{
  "crop_scale_min": 0.5,
  "downsampling_factor": 4,
  "encoder_stem": "single",
  "encoder_widths": [80, 128, 240],
  "decoder_norm": "groupnorm",
  "decoder_weight_standardization": true,
  "decoder_attention": false,
  "optimizer": "soap",
  "beta2": 0.99,
  "merge_dims": false
}
Rows from block 13 of the encoder of a small image VAE, named by matrix and row number. Each number is 200 + 40 x the weight over its row's rms, rounded and kept within 0 to 999. All counts start at 0. After the name is the row's rms in percent of the matrix's.
After each channel's rows are labels from the 100 images, of 14976, where the channel reaches its highest value: "colour at peak" is the nearest of a few named colours to the mean colour under the peak; "responds to" is what is common among them. Only what is clearly more common there than usual is listed. The data: retinal OCT scans (Kermany 2017). In brackets: how many of the 100, against the usual share in percent.
# conv: 3x3 conv (encoder.blocks.13.conv.weight, 240x240x3x3, each kernel summed), inputs 120-239

conv.155,092,219,186,125,199,218,145,205,191,240,175,159,214,205,221,214,147,199,175,193,158,179,138,171,249,246,224,210,199,329,173,223,155,225,98,226,136,260,178,234,176,208,205,208,182,185,95,199,220,200,247,167,140,234,177,172,130,242,188,179,184,225,193,220,227,163,182,140,199,250,213,149,237,209,219,195,200,193,212,263,200,240,177,178,238,178,122,159,198,204,85,149,192,121,216,261,229,138,151,236,195,250,214,242,169,207,187,168,142,241,229,173,239,165,215,191,185,290,178,239,174
colour at peak: grey (93 vs 23.3)
responds to: finding: diabetic macular edema (29 vs 11.7)

conv.19,092,267,218,242,159,222,210,249,260,237,172,164,183,231,182,158,217,193,159,146,247,213,203,223,165,237,190,184,184,255,206,132,188,189,195,236,236,165,152,179,125,242,156,195,214,170,181,177,208,166,144,171,200,160,196,176,207,211,186,274,236,187,214,187,190,224,280,246,132,236,160,274,211,129,225,217,150,216,213,167,133,197,173,234,216,142,212,130,147,263,173,174,153,184,190,220,181,145,213,163,188,211,232,165,181,160,223,237,81,175,130,180,216,213,142,214,185,147,197,204,245
colour at peak: grey (57 vs 23.3); white (43 vs 2.8)
responds to: finding: diabetic macular edema (37 vs 11.7)

conv.26,093,239,245,177,212,184,136,129,283,192,136,162,100,184,228,104,215,261,187,152,218,164,250,195,180,160,259,166,198,113,224,148,202,217,214,77,174,190,188,133,207,164,220,220,217,220,215,228,163,203,146,169,153,201,191,228,186,191,188,241,241,199,205,146,197,208,164,216,166,199,126,263,143,186,174,183,184,170,220,184,221,188,196,179,108,209,182,179,240,160,231,270,211,209,239,259,192,143,226,137,163,222,179,208,283,178,177,170,241,198,220,166,159,157,221,279,224,244,166,267,208
colour at peak: white (77 vs 2.8)
responds to: finding: diabetic macular edema (28 vs 11.7)

conv.120,098,309,206,225,220,211,153,225,199,159,212,154,190,184,194,189,199,212,195,105,188,167,268,213,224,208,231,184,215,228,232,234,216,229,230,159,146,156,175,214,164,249,270,189,229,174,178,219,243,173,155,257,233,165,247,226,251,186,137,167,150,236,182,142,177,252,224,160,198,231,206,273,191,154,229,170,131,237,187,188,193,207,233,201,245,177,214,188,217,124,188,228,205,197,189,202,246,175,243,266,211,169,218,165,239,171,294,95,150,123,249,265,216,219,177,261,168,198,240,247,159
colour at peak: grey (83 vs 23.3)
responds to: finding: diabetic macular edema (38 vs 11.7)

conv.199,089,242,212,216,129,206,190,260,162,213,188,189,113,218,199,155,236,284,232,181,179,142,191,199,249,126,198,220,217,224,209,151,212,249,206,192,252,202,145,190,249,115,249,194,231,171,193,197,206,204,194,245,172,217,183,207,177,194,249,111,117,210,199,168,198,164,248,177,211,250,225,195,273,257,233,241,204,195,191,211,219,137,137,228,225,172,248,169,172,188,174,214,156,226,266,144,194,149,233,160,224,245,225,126,169,152,294,247,202,184,198,236,139,147,193,185,192,217,217,267,186
colour at peak: grey (77 vs 23.3)
responds to: finding: diabetic macular edema (41 vs 11.7)

conv.125,087,224,228,268,234,250,200,168,219,196,159,219,180,207,218,259,200,141,208,153,182,237,167,177,195,185,160,150,188,205,226,177,234,203,242,183,205,213,281,229,212,227,266,163,247,222,213,270,205,177,198,234,232,247,167,250,229,159,234,193,223,190,169,186,217,143,144,275,195,147,161,175,191,246,188,214,246,301,214,224,185,163,155,198,175,193,210,204,209,213,151,120,263,141,228,211,211,230,170,250,204,208,212,218,98,218,142,83,167,248,161,184,200,131,218,174,186,236,191,152,157
colour at peak: grey (70 vs 23.3)
responds to: finding: diabetic macular edema (32 vs 11.7)

conv.192,108,239,223,184,230,171,234,236,196,222,242,232,252,164,196,222,211,179,182,183,220,176,221,198,211,216,179,187,183,175,200,226,162,176,264,229,247,193,189,236,227,238,138,173,254,166,192,137,211,262,201,176,233,203,195,249,241,166,207,144,190,174,206,239,157,231,323,246,163,132,206,174,168,119,194,125,234,195,191,163,246,253,199,208,148,201,222,221,178,217,228,128,195,217,197,125,194,284,200,238,197,209,187,102,188,161,229,216,270,176,224,170,220,191,157,225,371,158,162,167,222
colour at peak: grey (83 vs 23.3)
responds to: finding: diabetic macular edema (28 vs 11.7)

conv.234,100,216,233,245,219,208,152,161,164,206,190,215,224,187,260,168,212,168,188,186,150,242,270,227,241,219,174,201,158,212,124,202,278,200,167,159,127,178,209,217,131,192,204,184,218,211,223,240,217,278,266,288,325,216,214,220,243,184,182,194,234,212,229,216,226,202,159,234,183,182,154,210,187,298,224,176,141,153,231,191,246,180,212,172,292,226,160,246,176,216,190,234,147,169,203,232,187,213,218,249,228,201,199,151,189,168,188,165,190,219,208,168,200,199,284,220,206,115,202,213,248
colour at peak: grey (53 vs 23.3); white (47 vs 2.8)
responds to: finding: diabetic macular edema (42 vs 11.7)

conv.71,109,217,140,112,171,233,232,193,192,223,174,236,175,227,232,209,198,205,233,184,150,188,189,156,199,254,169,269,191,233,184,198,148,229,139,143,170,177,195,184,141,160,157,166,167,154,217,211,197,174,163,137,153,217,220,213,126,210,199,159,213,227,127,191,173,169,233,337,157,200,233,172,229,175,219,272,185,178,229,225,163,205,169,248,231,213,169,161,216,206,188,186,233,198,208,225,146,164,288,148,233,199,244,228,298,197,168,196,279,237,216,192,227,205,101,179,238,262,149,299,142
colour at peak: grey (86 vs 23.3)
responds to: finding: diabetic macular edema (39 vs 11.7)

conv.92,094,214,186,126,195,239,146,170,189,218,184,125,147,224,197,211,178,250,186,211,193,202,229,153,185,213,103,144,159,220,221,165,160,217,219,169,104,253,201,185,155,287,189,75,73,144,192,159,138,161,158,224,168,208,234,198,164,181,157,244,124,303,187,222,187,183,242,226,163,247,149,121,205,213,167,178,182,146,187,117,245,230,206,119,180,216,144,227,134,140,109,192,227,167,175,148,178,96,137,154,202,154,196,187,214,177,215,141,162,175,204,167,176,207,104,164,228,206,218,133,226
colour at peak: grey (54 vs 23.3)
responds to: finding: diabetic macular edema (33 vs 11.7)

conv.196,111,237,215,80,208,182,97,134,148,261,175,206,276,222,198,26,236,177,191,182,148,174,163,173,182,167,246,223,139,220,150,220,215,164,249,230,198,232,178,247,181,216,188,177,192,156,226,181,140,219,250,258,157,192,158,246,176,228,235,218,161,173,260,222,248,242,222,176,190,189,235,252,152,150,172,158,181,171,190,138,212,205,206,193,283,198,243,216,215,234,168,194,163,207,187,183,191,234,230,196,170,210,203,176,236,222,149,137,143,235,244,148,218,238,200,153,205,142,147,231,108
colour at peak: white (62 vs 2.8)
responds to: finding: diabetic macular edema (29 vs 11.7)

conv.81,090,148,233,278,170,178,189,188,253,120,261,184,211,217,200,245,182,264,189,253,227,109,210,236,173,165,184,191,216,233,209,158,147,224,185,126,149,239,227,189,212,271,67,224,180,245,234,237,157,214,223,241,266,197,177,151,257,152,162,171,226,254,194,215,145,238,276,166,202,173,175,192,180,191,206,184,189,196,185,212,246,211,177,223,182,169,222,218,189,190,268,177,222,208,186,230,158,191,219,194,263,125,292,209,277,174,250,208,310,207,226,186,228,200,247,140,218,144,237,184,245
colour at peak: white (81 vs 2.8)
responds to: finding: diabetic macular edema (28 vs 11.7)

conv.203,106,192,240,221,205,148,263,233,285,186,172,224,224,186,236,176,202,247,173,125,152,122,177,186,161,193,217,183,133,119,188,128,207,216,197,208,230,157,170,174,180,145,144,228,152,190,204,123,200,216,191,231,174,166,127,217,163,167,157,220,204,158,164,184,159,131,136,162,138,92,141,180,158,212,204,199,181,163,170,150,230,219,232,200,176,166,209,238,221,153,191,222,245,150,189,189,201,268,226,207,113,195,194,209,210,183,206,142,229,102,219,236,172,163,190,165,183,211,209,162,230
colour at peak: grey (61 vs 23.3)
responds to: finding: diabetic macular edema (58 vs 11.7)