From a checkpoint of a small image VAE.
Training: soap at rate 0.0016, 13100 steps, batches of 128.
Rows from block 5 of the encoder of a small image VAE, named by matrix and row number. Each number is 500 + 50 x the weight over its row's rms, rounded and kept within 0 to 999. All counts start at 0. Numbers have three digits each.
After each channel's rows are labels from the 100 images, of 14976, where the channel reaches its highest value: "patch colour" is the nearest of a few named colours to the mean colour under the peak. Only what is clearly more common there than usual is listed. The data: retinal OCT scans (Kermany 2017).
# conv: 3x3 conv (encoder.blocks.5.conv.weight, 128x128x3x3, each kernel summed), inputs 0-127

conv.114:394507543466569527527544526525495503523456447450486532411471544565561398589472529487524525597559504492494486535507511572524393458584448425478515460487446543440553468402503495456483452497523503523431590559480539425459416455485470416539434519587460450560511458510554452406548511610525478477507428556471557608519501431511497525454480507473444443472515444510500458403535559493563423545498
patch colour: grey; white

conv.19:521453513462545556464435509517546526439488468529551492409469531436460532518494398533536502575532490464450466473449565516486465493488535569431449437515418434552515465459466510381290624464522488456506567456458456443455455491539528440472454548521476539529548549527601470511463479569511441476555414454486538493481451559408450530524514479489447414491560566554514517593459520516462488537489
patch colour: grey

conv.37:522509457540511506512441508469456477491466542584351369493441460449431501492383573495464448569491489470579498541521358502551380488489530477584498491524405526530460533463613558481471486497511481531444494576512592552510553517481546648468531413456541472501497515481514589530568431537547545511488471521561472560551463502533439536517520547548505505533506511560526443443528543531492465492531
patch colour: white

conv.78:429541554390449465425593608514493456553600507568450436353519528549522531454551616445513467420479459542385515478527437480513577446579521493430542607493495509524563386513544493496419484489552495523463489449536488501458545442548495533447490521461527492541493555495523568505470521550540484543438444448488533512570427473560486505465483400501501419491461485508524426526498469493500468429526
patch colour: white

conv.100:463598480566530443643510502461527560582563471518594607463479557539518547378489428466471455478509465537544416575477541475439494496527517540477529532478439427506408556485440499504563559533497456525415559441499493501560509468493535488433434512472502560505464534518483473469560529548546522556579428488433511487533503518397495522490534542493517587429511563522549504585621491572430489423544
patch colour: white

conv.24:477587441416509490435477531517511526509385504466481523441434582568499461509460555532512546367494455587395497474517539510581623561521546445519469493563509488525543418490524508582439466523527423466512584495558515518460518520536503540491507502511425477565471413565499518422537499480588556497436569541612459507469459515512559502426480417552503423442516493487475531412554567436563502445502
patch colour: white

conv.2:499512609411393592456571471488465503525471646573568498510421553498481466502563478407511415513427550547460598503458500404528581501561473526506522578432561508465486553479394407460590475470506495521504539562523521515538540520454516425471505527483458451552473435534405535564527472475548497488425501521422505509470531450536478498411501544508465473499487484554508416529491537379514527477505
patch colour: grey

conv.116:507470482550537443486448485472477546474528546444473546414625463400576383456460496559549447475482459449478445482468492522520363495501532457560509445439410558495536455531447450502507479497452488466510615468491466446578439538536584525464401517456427565552454510509439469418427505519487433496489459471430479488531605457531397489489452560519493553490543529459530603495430489480455517531573
patch colour: grey

conv.28:556527534608427443517383500517531581577596513509506473383382528453460419490454506457517501588516461487486480447448427553470467512519580511479532479473453496512476552469485476484475652454467487494604472455587509485500521440495482528433514481537499438582453478514502536548558465528515480501414444519600459586503498525416548471536530503509500486553508425522508408615510513472459409453484
patch colour: grey; white

conv.65:562567487521473488506466459542492446388508570411477434498439448450468515466465457460468593503530558582443454467468491498491423501552495510521562591415513544559560568493457549514441448445554532468394596575481499485551479436405574511418469511530513559495533408437464516542519568485489447458516410512428527542517418472550476501467434513573527465531524500475518480573396533500406413503551
patch colour: white

conv.43:526489473530507543514477461473549434482407495593451452489479508501537417445449453465575504506536426506534395533627472480507468512471509480475549527442562434520417545636536523495510484537508554428550551498595550512481490419548455577426471390550537497511491458449370557375561517432474563434571446492442572542478461501421481518525519430527551502461561497523549461499485477465477520503544
patch colour: white

conv.120:465512494487478450478512482520500548549534436533537599507511501376495516460575469400483511632514518515448489354437460506452439504505525525487535574481400465475451591519524507529562454486429495437516479590501501521526537491577489395549501456520574549615457535428519432456534503535502423420502423460524530514530507461491577587544532501530541485570395533505519447408455559479494453546530
patch colour: grey

conv.36:530503474459524470566450523547517498445343494491404516405531497490471456472446606554494551516549419514488498600525430559552483553443552564607437461498452524455501563468559461553514516550445505429508527458452520572432496486544488524470553508483448409543557557486487576441529572501516604564490506570508526543553480460538477525504481579536461595505468501506467564379556543555498445537574
patch colour: white

conv.39:487513464606491507489491483497496496507530550507528427542506417426525536519474547505396432630547586436522487526517416478424471561589489524519535466326426535537481491579450550465538610524520524528479514572485551506531530533532516598531487521399573599437501526497524502536512458471485456609446549532558501483560394498494445492504489453503479533443472446551530515516546480514379509511515
patch colour: grey

conv.101:458483434533452492448438441519446529417631358573521422443492560461493532538494386514604453583460459554554440439481461565502511447505486541539489518462524505532532576564478534454483561441525469392490536504470480506512593527510457537472500409507446592447543461519456513457525578595532553514419430509529493457539466566459469545514603487472544503532506536556482495467443498605496509480506
patch colour: white

conv.5:523481499458458476381573441446467542540492530485506580591606478527447558535551501463505503492572471429530541519405531433564549487511447468533540442552494486466604483548453531495498490498527556539551527494425462546499474498528499472525541478509571545527517316528465466508541471581432497499488578413506516561475517470467450424537510509498557534538424444569555531518346523385472536494448
patch colour: white

conv.125:480463496500424405484490480521565449528439475583507494552630505417476475599500519515615585463509402529399458496525461526458488540605480459482582557495534502512494503547513468478569494471437531471455586475573509525476550426580490568440571507499382454494539470428560387520483455473537538546513452491505508540488539483441499487377527517504464469434494400538546458514534555498539510453574
patch colour: white

conv.96:573533450550525540525515518520446572439381468549451394491450518496446479523616541536439550492530365513541476478546409527470534527524524403463468509429506480539547524497474453514435525549467471414493491488534477551479560523486536524478535532487458480586533619512517493512485575482413384525470569463550518495407508396482466522452498509508393424489466558478602534479506580541517515520408
patch colour: grey

conv.84:540481460457517547437510477554470508438409477526565486487587475486535511560515404434510524527570529451515515454429488529475432520508387563385502501545530551557522433511505492523465441497526558426456595471501495546411515500426479491514477555521598559646519511520607463466465503516514479449531470519521587523552405465494473523443513423489431493500540462575541529466561544580430382438559
patch colour: grey; white

conv.60:549544571502539541528476386539510489387512479486462385493473507495560518554586437485542465469501443457603522456466485526567416436506509412479551527470513433463503548525447588507523482540613504547518474563433516480561511488490505386460471414560406518483496494492507508422479468553498599421593456414572524503490462535593471522533417547493476567460607482551498502566443517529506526465509
patch colour: grey

conv.64:499470494562475455514584520489511531543472562501314393590524444455530487440478537563545527493470562473548575446482472500545538551612489609470566502371536552447418540506533519555575445501460425437488453493434571485609528519515457531491467521463436504463549447527530548488470463485520612534535505537526543480513511481545438583453574449529465543422509526522532536441544499503514480450473
patch colour: grey

conv.86:577438486538443463503548560522512435523450510560435578412488463497486432472554516457470522534425400472565599586445461492460580436520557491544433540380562504443530454530544496493490468432454478562500430514517530464491523443465508649471536458479497490529457552480525565622503540478545631571479515531531449536469482563568492440555459414513575541480555551515479566464510466528501477461523
patch colour: grey

conv.66:487459523438476486521554448479506539510410498572563462414565566580494472443509488545539549526476432528484486489489448559591515572427497462489509422561522496562508514450475475480376502466444596506460497528519481471439533491490506499557501431490627460550544493520602452466512543541458536524521538487607517515539511470437477545525545524519611513563513505617539559395391566404591475437501
patch colour: white

conv.11:504414547556579489504470508489564537550617494528544523597521546564560546458517626546479523499486326538433427524534455512484536486417441545520534455476416440473505577491421465609522511546539484509452577526498505418567468456483505537510539514492512518524430526540561515544587483437508497475550490520413494492558536508484444543617463521495479567480494492489446482516587432536478603499557
patch colour: white

conv.15:536509485552537564501482504499589547531428398545397495429489479448518484427463495508573539560576470455368541574470534470536447558530505517467537486513502528642524545541501444501442538474456539450542527539437554431481504495506487440488491602538539468458510510537379455520478542534529610353470466460581471555578508483474478552456436575561453505458511433460513508459452507521525428544455
patch colour: white

conv.97:497510456528443479381482413411457523462536555540551403470475497543495484490555481558532581618478496480492533520436536521516428544475582427509427511386480525513586495522560616435454456533419468506507459577493497530587441435486426526543472429522448471489498538475514514481567498531515488529479456496544441498486480539581484383570502534403630533491468537460515453471568542419529444493491
patch colour: white

conv.113:538536502504562469485459467473484441467403396479457586527439554455508429480473466438505557575460658505551497467566451481546543513560469474570470397453509524544565621571520549437535452537482496490526617541528521510572528419506485527547457449458496453459418513538493569469502521495438438543516497576527525501512430513512482532453542534549553612566530454520509479562454513378468446513549
patch colour: white

conv.57:483548553585500486521474530547527477441335362499528499408530504461492455579440515385470523590540564470483478457541517534470528479406521465482428636541534489515552614461432465562475544576537523511510523601510449589434454496451535460482508523501462475554479552485485386501457562486521463514488465552447505496491484556508470553413539571499469456511482459479495466419510486568437508450502
patch colour: grey

conv.27:482499474597661566426531458608509483483527519441512530465496500432551438475559446464470508489475426476517442519496433551431433514512453518448512591578545424530459543523516536460483548603507426517524488540487580514551509475535533507614575395433519484487470497482587550452545545473425425448481483541480534476425497470444486520522512400528599495529563527516492379550507451444499529479540
patch colour: grey; white

conv.71:532485458490515467496466486485530459455571515463513462557476556545506503482418555488487509504457483478554498528478547477528405488552591393578515570564494508488486549519424439475442511538590441521468524540501611429500448551462518455418439507659441533491418451457519439493531561573573380537571506446502500562543554549493592410512458447459457538526545488449509468507481529530484352522457
patch colour: grey; white

conv.13:592388438501436548471429542411583492421543571500454566515583515509567572598529458441480468575428524549455475481558461514489530504477423538431462519515578449481511554543490508431544481469489590476459528548542501496542530457526449466491557524560505600475578426458522546496486439416552500483439482454452536607542517550471506515477571451537586498471526415444523498561394473521524437499556
patch colour: white

conv.9:452508467508490497574495473513529503459534449425458363397626482499460494432528374438451496546483432514543480513549429416568464484565565484442500496560475493500588564601559537527556543510423489502528405457431550489577538515426505579514553462502526486422493576600532523529495516520508417529436478482521470582482536494587465533529500415467556514530433462478571462526457530477461550469493
patch colour: white

conv.107:582460558437406506472451581482531495451505365540449360517397477458517595560572489514481515478443458455571490541590435481591401568492501597464481531527454500511517526543571591545523456490488535484484485490510473519502421451573443571470510398460542561518493471536527517488451520511491527451526437536472535525555377497478502435403514484490528501548562487554473450452532522587484460488508
patch colour: white

conv.4:524427520530450502513382534457485497605554487429561443479516453440521574427550462488499529524540484533361532451473435479415449507502566567510504512514539509487495498545474495648529545456436504593492619603528506478503475477568521427438533504442580503444520554542572486501567516490513490512460538531504496422551531520478435465453576471516384477432471508436540446533490550423432508423482
patch colour: white

conv.17:507565482542494473433441407530433566460459514545468446633548592557431547556565510567392522513501433507523484471483447524510580467537664436491507525507481437519513510496481514571490554484546516503497454439498499454520534576424593582501500505480448421514473559405376540500493543506502424457425490509561492501510450357459465527534425554527442487484539504535516506522462557486486526510460
patch colour: grey

conv.54:487543493495512530625428594501467508457448469435443447544547468480471494533536654583472493478496521499541579522517514458440489471425512496575533484483540514491525494476469527476470508510660550531417406553475453524426470385520504536483490487528448434496457495475502549511479548481440606478396609590509533512598466541537458432516518491482445508486430492513494579509507440491475442398563
patch colour: grey

conv.29:415475483572490523512501570448492525581501485469607433473489455462513497499528502492531454536509279574483474471532535567472576499556551534465544629606556540534550526546510513486474533452420466464541436532471565514441468463492471519458564410425552462445500417525482431506476486514510480470470495444494486464454512524569440507610538539462523440493437445595500548539553455554495461567493
patch colour: white; grey

conv.22:530515445472375501499536420504461501587566472527510470507581489562512549475581511478541536483466376529455552516515521593481578507484581480421515622438529510482522525544531463459418424428462571531484526536544444485425467543506564489540527531589445523548574495496552512516484478492516385467513509396497459447506511496426541471360492482477408494445517502482564439576413497564471515468552
patch colour: white

conv.94:489498519491501496445512513485444568461391507398522453394401576532550540472483581412466498537470541506479493508500626404546450500534550322503550592487527552492456558498499517611461495467455509533487450440543477470430504572512569497457515580497521556426526438457511500501498609514528506505439538506456535500467541436567545482503557463538488533503427487475491501547534562550479375540468
patch colour: grey

conv.127:501534502487506422460428505570510492508497511477523555478506558464456404524497408477537472467552387453406365446461457502552511591569467557430552502485407539514479508498584520480552549523499452483537587417540426530507461471540423494546457593496527454536424473538507432419543460544551443530554509463555534549415536545420494519490520431503533491567511567468560493450616555515576553450502
patch colour: grey

conv.111:459443553601449528547512565474564509609483462540465368472565494573512369438451453525495518505484554409482498531532435492468557455561471501460470517438635506474517488530439508543475454506435503516510527584538519528431467430463470574497423405530453455484486432570468582456538480410498503569535588481522398503439481451588461542492551515497459540487520492550534506561468463521465548463563
patch colour: grey

conv.62:458538499511534547529426486473497571433549424504470508500606507463520507437479458519533495524467478510419416441484439475490400493440478543511514504528582554484483604515567516521627517451470500525464567487472478475429536519410626544548440542496497521495455459509427526541485542484360447558341566505506566495526458469438434442483570486534429431545517502500568513472416477435491541444506
patch colour: grey

conv.89:510561455479463480476598570469470450461475388437439495550595439418534448569491411540507557565466519508546455540483576497557401502468469533430473520594402574467576576539505478494463497535525542483470483535480507454567425448594473488484459434485502542500468414522557475529497491553459474500509528523569482474562537543518495505496374522468584481437523545470529407447374475576432541499515
patch colour: white

conv.33:538508490518492488507448543462545418483455539471547486384460548414449446511420536498483526529423466548559450552527492516570460542567414480564511505478390422506507572505595515455463548520508493465521453500541541554427475489527475600492554464492571480527530539436583505475519406575630526538381378498498496524502450476474471547397510501535461517535473459516536442611549524468498582440471
patch colour: white

conv.80:530392468478518530538508458518487491519409461470433421519510434366475506550433410571501579533582405467420475546574490541466598535423466496508527560514523472537480539515488523443582548488565395453473531533489414503422630441476467419502493547570484532453509477532444547581446477461541582449462491423536499582485480540460526485496509462571477534461539530510475501489422548574525454490528
patch colour: white

conv.69:534532457425516421457556475531535528440423453476519532547556482473605438494463490496510459594423622520531507527497610447551477478538479491532503400408540540516504554480507528544409453471489543507482531559452479486564407506549447556387473488558474579489473495464495548472541499575552437529505469548557470550540525462480533472421466589517528620566478448415502535438464570406557496476564
patch colour: white

conv.61:517444640590571411457489511518500499484489559456508467378350570552517523513507494449520471488488474545458441511448541499510610606460463478453522460502552462586468478568482475510491511535469435460567538433626427410528521502530476480573458558547495534423497405535441473505539522540513440443484511464523551488473491534486597494513496437546519498578538482440446501613560485531516497446515
patch colour: grey

conv.23:482550452534429472588563508509448532523459527496413469395524529504543476435494514548482523510500443479481494467453546531511434503558605374497515522505469485511461592453513524542441531550398479548439459521457634479419514533422576511452479441450569482548460423463493457464554519562575564508436518573579500557505614456558520486481499538533519475456479473490486405401514597457481517592497
patch colour: grey

conv.123:570478465408468479458442582481497500404457503401487598480593438439553544469431535584548563398461507491600504573481449466469540474558481534544437533529524511506461522521664555525477472471421454625437449435509454498493495518541499456506481515519551439472569509498535479539531531499491530440382623488484570476602496514470481489413446565462508489511531529523503445475537504504497467488523
patch colour: white

conv.118:436514441479613492477610539501571491505520415452544601478625520525560540430560433479520543553453506597568467482502463468472401502503410472498532544458568508483492530504546478436459483516483447595480596524506479466534457441468507484570443495486454425522525515434517555377525476435370584499579506527419482476481500500522428496477572537528570505552506511518508494466612488456457518468530
patch colour: grey

conv.103:456568495484504544505528422516496511641389366538508490444506493465569514504497518410512526522600455534382490495500555485544493480477607428513515560529567510462458581482513480522435469437404528554491493413498473510493426542446521449496473577446542434536478448444356477428508586512501566493419514503508470515477498427574541461524442549515531490520486462491481441454487504539436463535401
patch colour: grey

conv.6:497476605566486507479455509468558543527536530519539419544423508501454483566494552435475523518461454525467499505427429483451479471452569381567526522442567554429575548502496510483606486394502496531526505499421451450543521552471560477477500511460469545487523369552490536596521575524607484504530508503533591507489524493452492450630489460501381530603482501551500466568471504401485406478525
patch colour: white

conv.85:534553567511408474401491533479483515594607485468442512463422514542467522495501410523543536527457659487496487536487484461539531461481531542622542487509485547497460556470486518558598521447469479403447553545465484521606387486498519493523492532489457504451477437497482578511619494477509505433492581466511513481581434460367507429442440515546478488465583501481529426507460536490447504419489
patch colour: grey

conv.18:487575517534609532516522609456479474551347533537461478513532497409583411493412605461515482508590412509521509478518454523518525568505461517468525483458434459489567439537465490431575474544496533503509517544484554572424533504506507393363548493499575507461586485555502500548415618443463475420500500542507543474474537570492512483460552496481474438540469438556478511506491462519541539569551
patch colour: white

conv.48:487505510490497594460542351504452459469561501501527584588529468399472531510575507534544531506604379440567522430471533472467433455468553442542535535461546501522496582447457558489511527524548453460505516473384499445545522543546491362495582444514446484486474520466518504447519543590411478487492547445448535500443521395500421501491573490514428527490521543531473505470602539441494536567469
patch colour: white; grey

conv.81:535469523574399539417489468473534401639508483442472489449577481560523539503520537487495483479507558473454496456503500503468515519497521396465521552460700573495471485503435522466426506435449552496534521520499532470464484446498458549553523451530543537565499309530533516589530552464465496513446626542563441497448569554503507531501522481531504515426505529538523489451457550510460490419479
patch colour: white

conv.73:584513501511516501477510535514493519510195436520511525448531482545561466460454461476536525609549564446467477512505471528506514491524446501527495575582497488550530531460457469513529513534470511427504528619507532539528419506502478499490551512515556466521493549530495497477479548523512518472439453515510501501567497526505499495568464507530477491423523480519512476491526492674324521474460
patch colour: white

conv.59:560487533554376530504511426509467487406484508489525500524497455537565502497581512446456532593587574503483517491460459525476608489494459469486556479497534556554512583500445530441532516510475502461588543607488510468662478552389552472460570552451378468480472566497502553374494597495418416526459491513474520478516542421510434499442441565518479528484524480474498521446497488543487415468524
patch colour: white

conv.14:478506553510402509485489538491461435467546528494478493579408571502506540545487500404501458463454521504413533547457401525523547504522533538455582517463487440516534530578504485469502445471550458551591544546455490500557535423586491433417526354534394457454482517588560506570532545492495377565500579485520531467486459549515454495456465513504356509437573469511525422503438533460459442449511
patch colour: white

conv.31:543503489523388538509533511492548423461490517507475486480529544417537493519614500564469445501517524456476476513454414432566451542446487556387568519475552598579403548525487525510489496503551568574527561420532441457448452443616507480542469504413491561514517485443546519405491469516419412537495433478468538530482465524451502488429558554488540600576591424529507538495426484483429438558496
patch colour: grey

conv.109:488462496502470497437500522460496479625506536485533540526550549596541555455516512466518454476566561468394453518542554495492597520571452435469589520499606471504487541534460504544411481459469478519509512432608469487490537484561347455463491436463548580454525372510517499409520515450562492496522611464488518393541543528537545471451509393442594518437499500489541519558546472529460511473517
patch colour: grey

conv.115:507509530566413477485454357516463439545547574481527484483516519516530470502551438462495508444501379451430573505475540512467459497494532508454544577451595506611486538539447502541558542500554529544578485584402498523410452522441594500512499416467513499463438523499440566473448468457446520506436494500550485430411526519549428448558470530538441510482553495544478549533421536477412633448452
patch colour: grey

conv.112:524529627491443484565527479553422473487447583485478541587534501347479511533526458543462443547457506415499497454429514554518572415511498525535481538450501497480493507442485533549575606462546562536540532602372434454572428550481533409496450559515372492483466558513445475479504522560424443505465504458560510446460497481528462431495496456524409554433520493544536574460508491469494521517449
patch colour: grey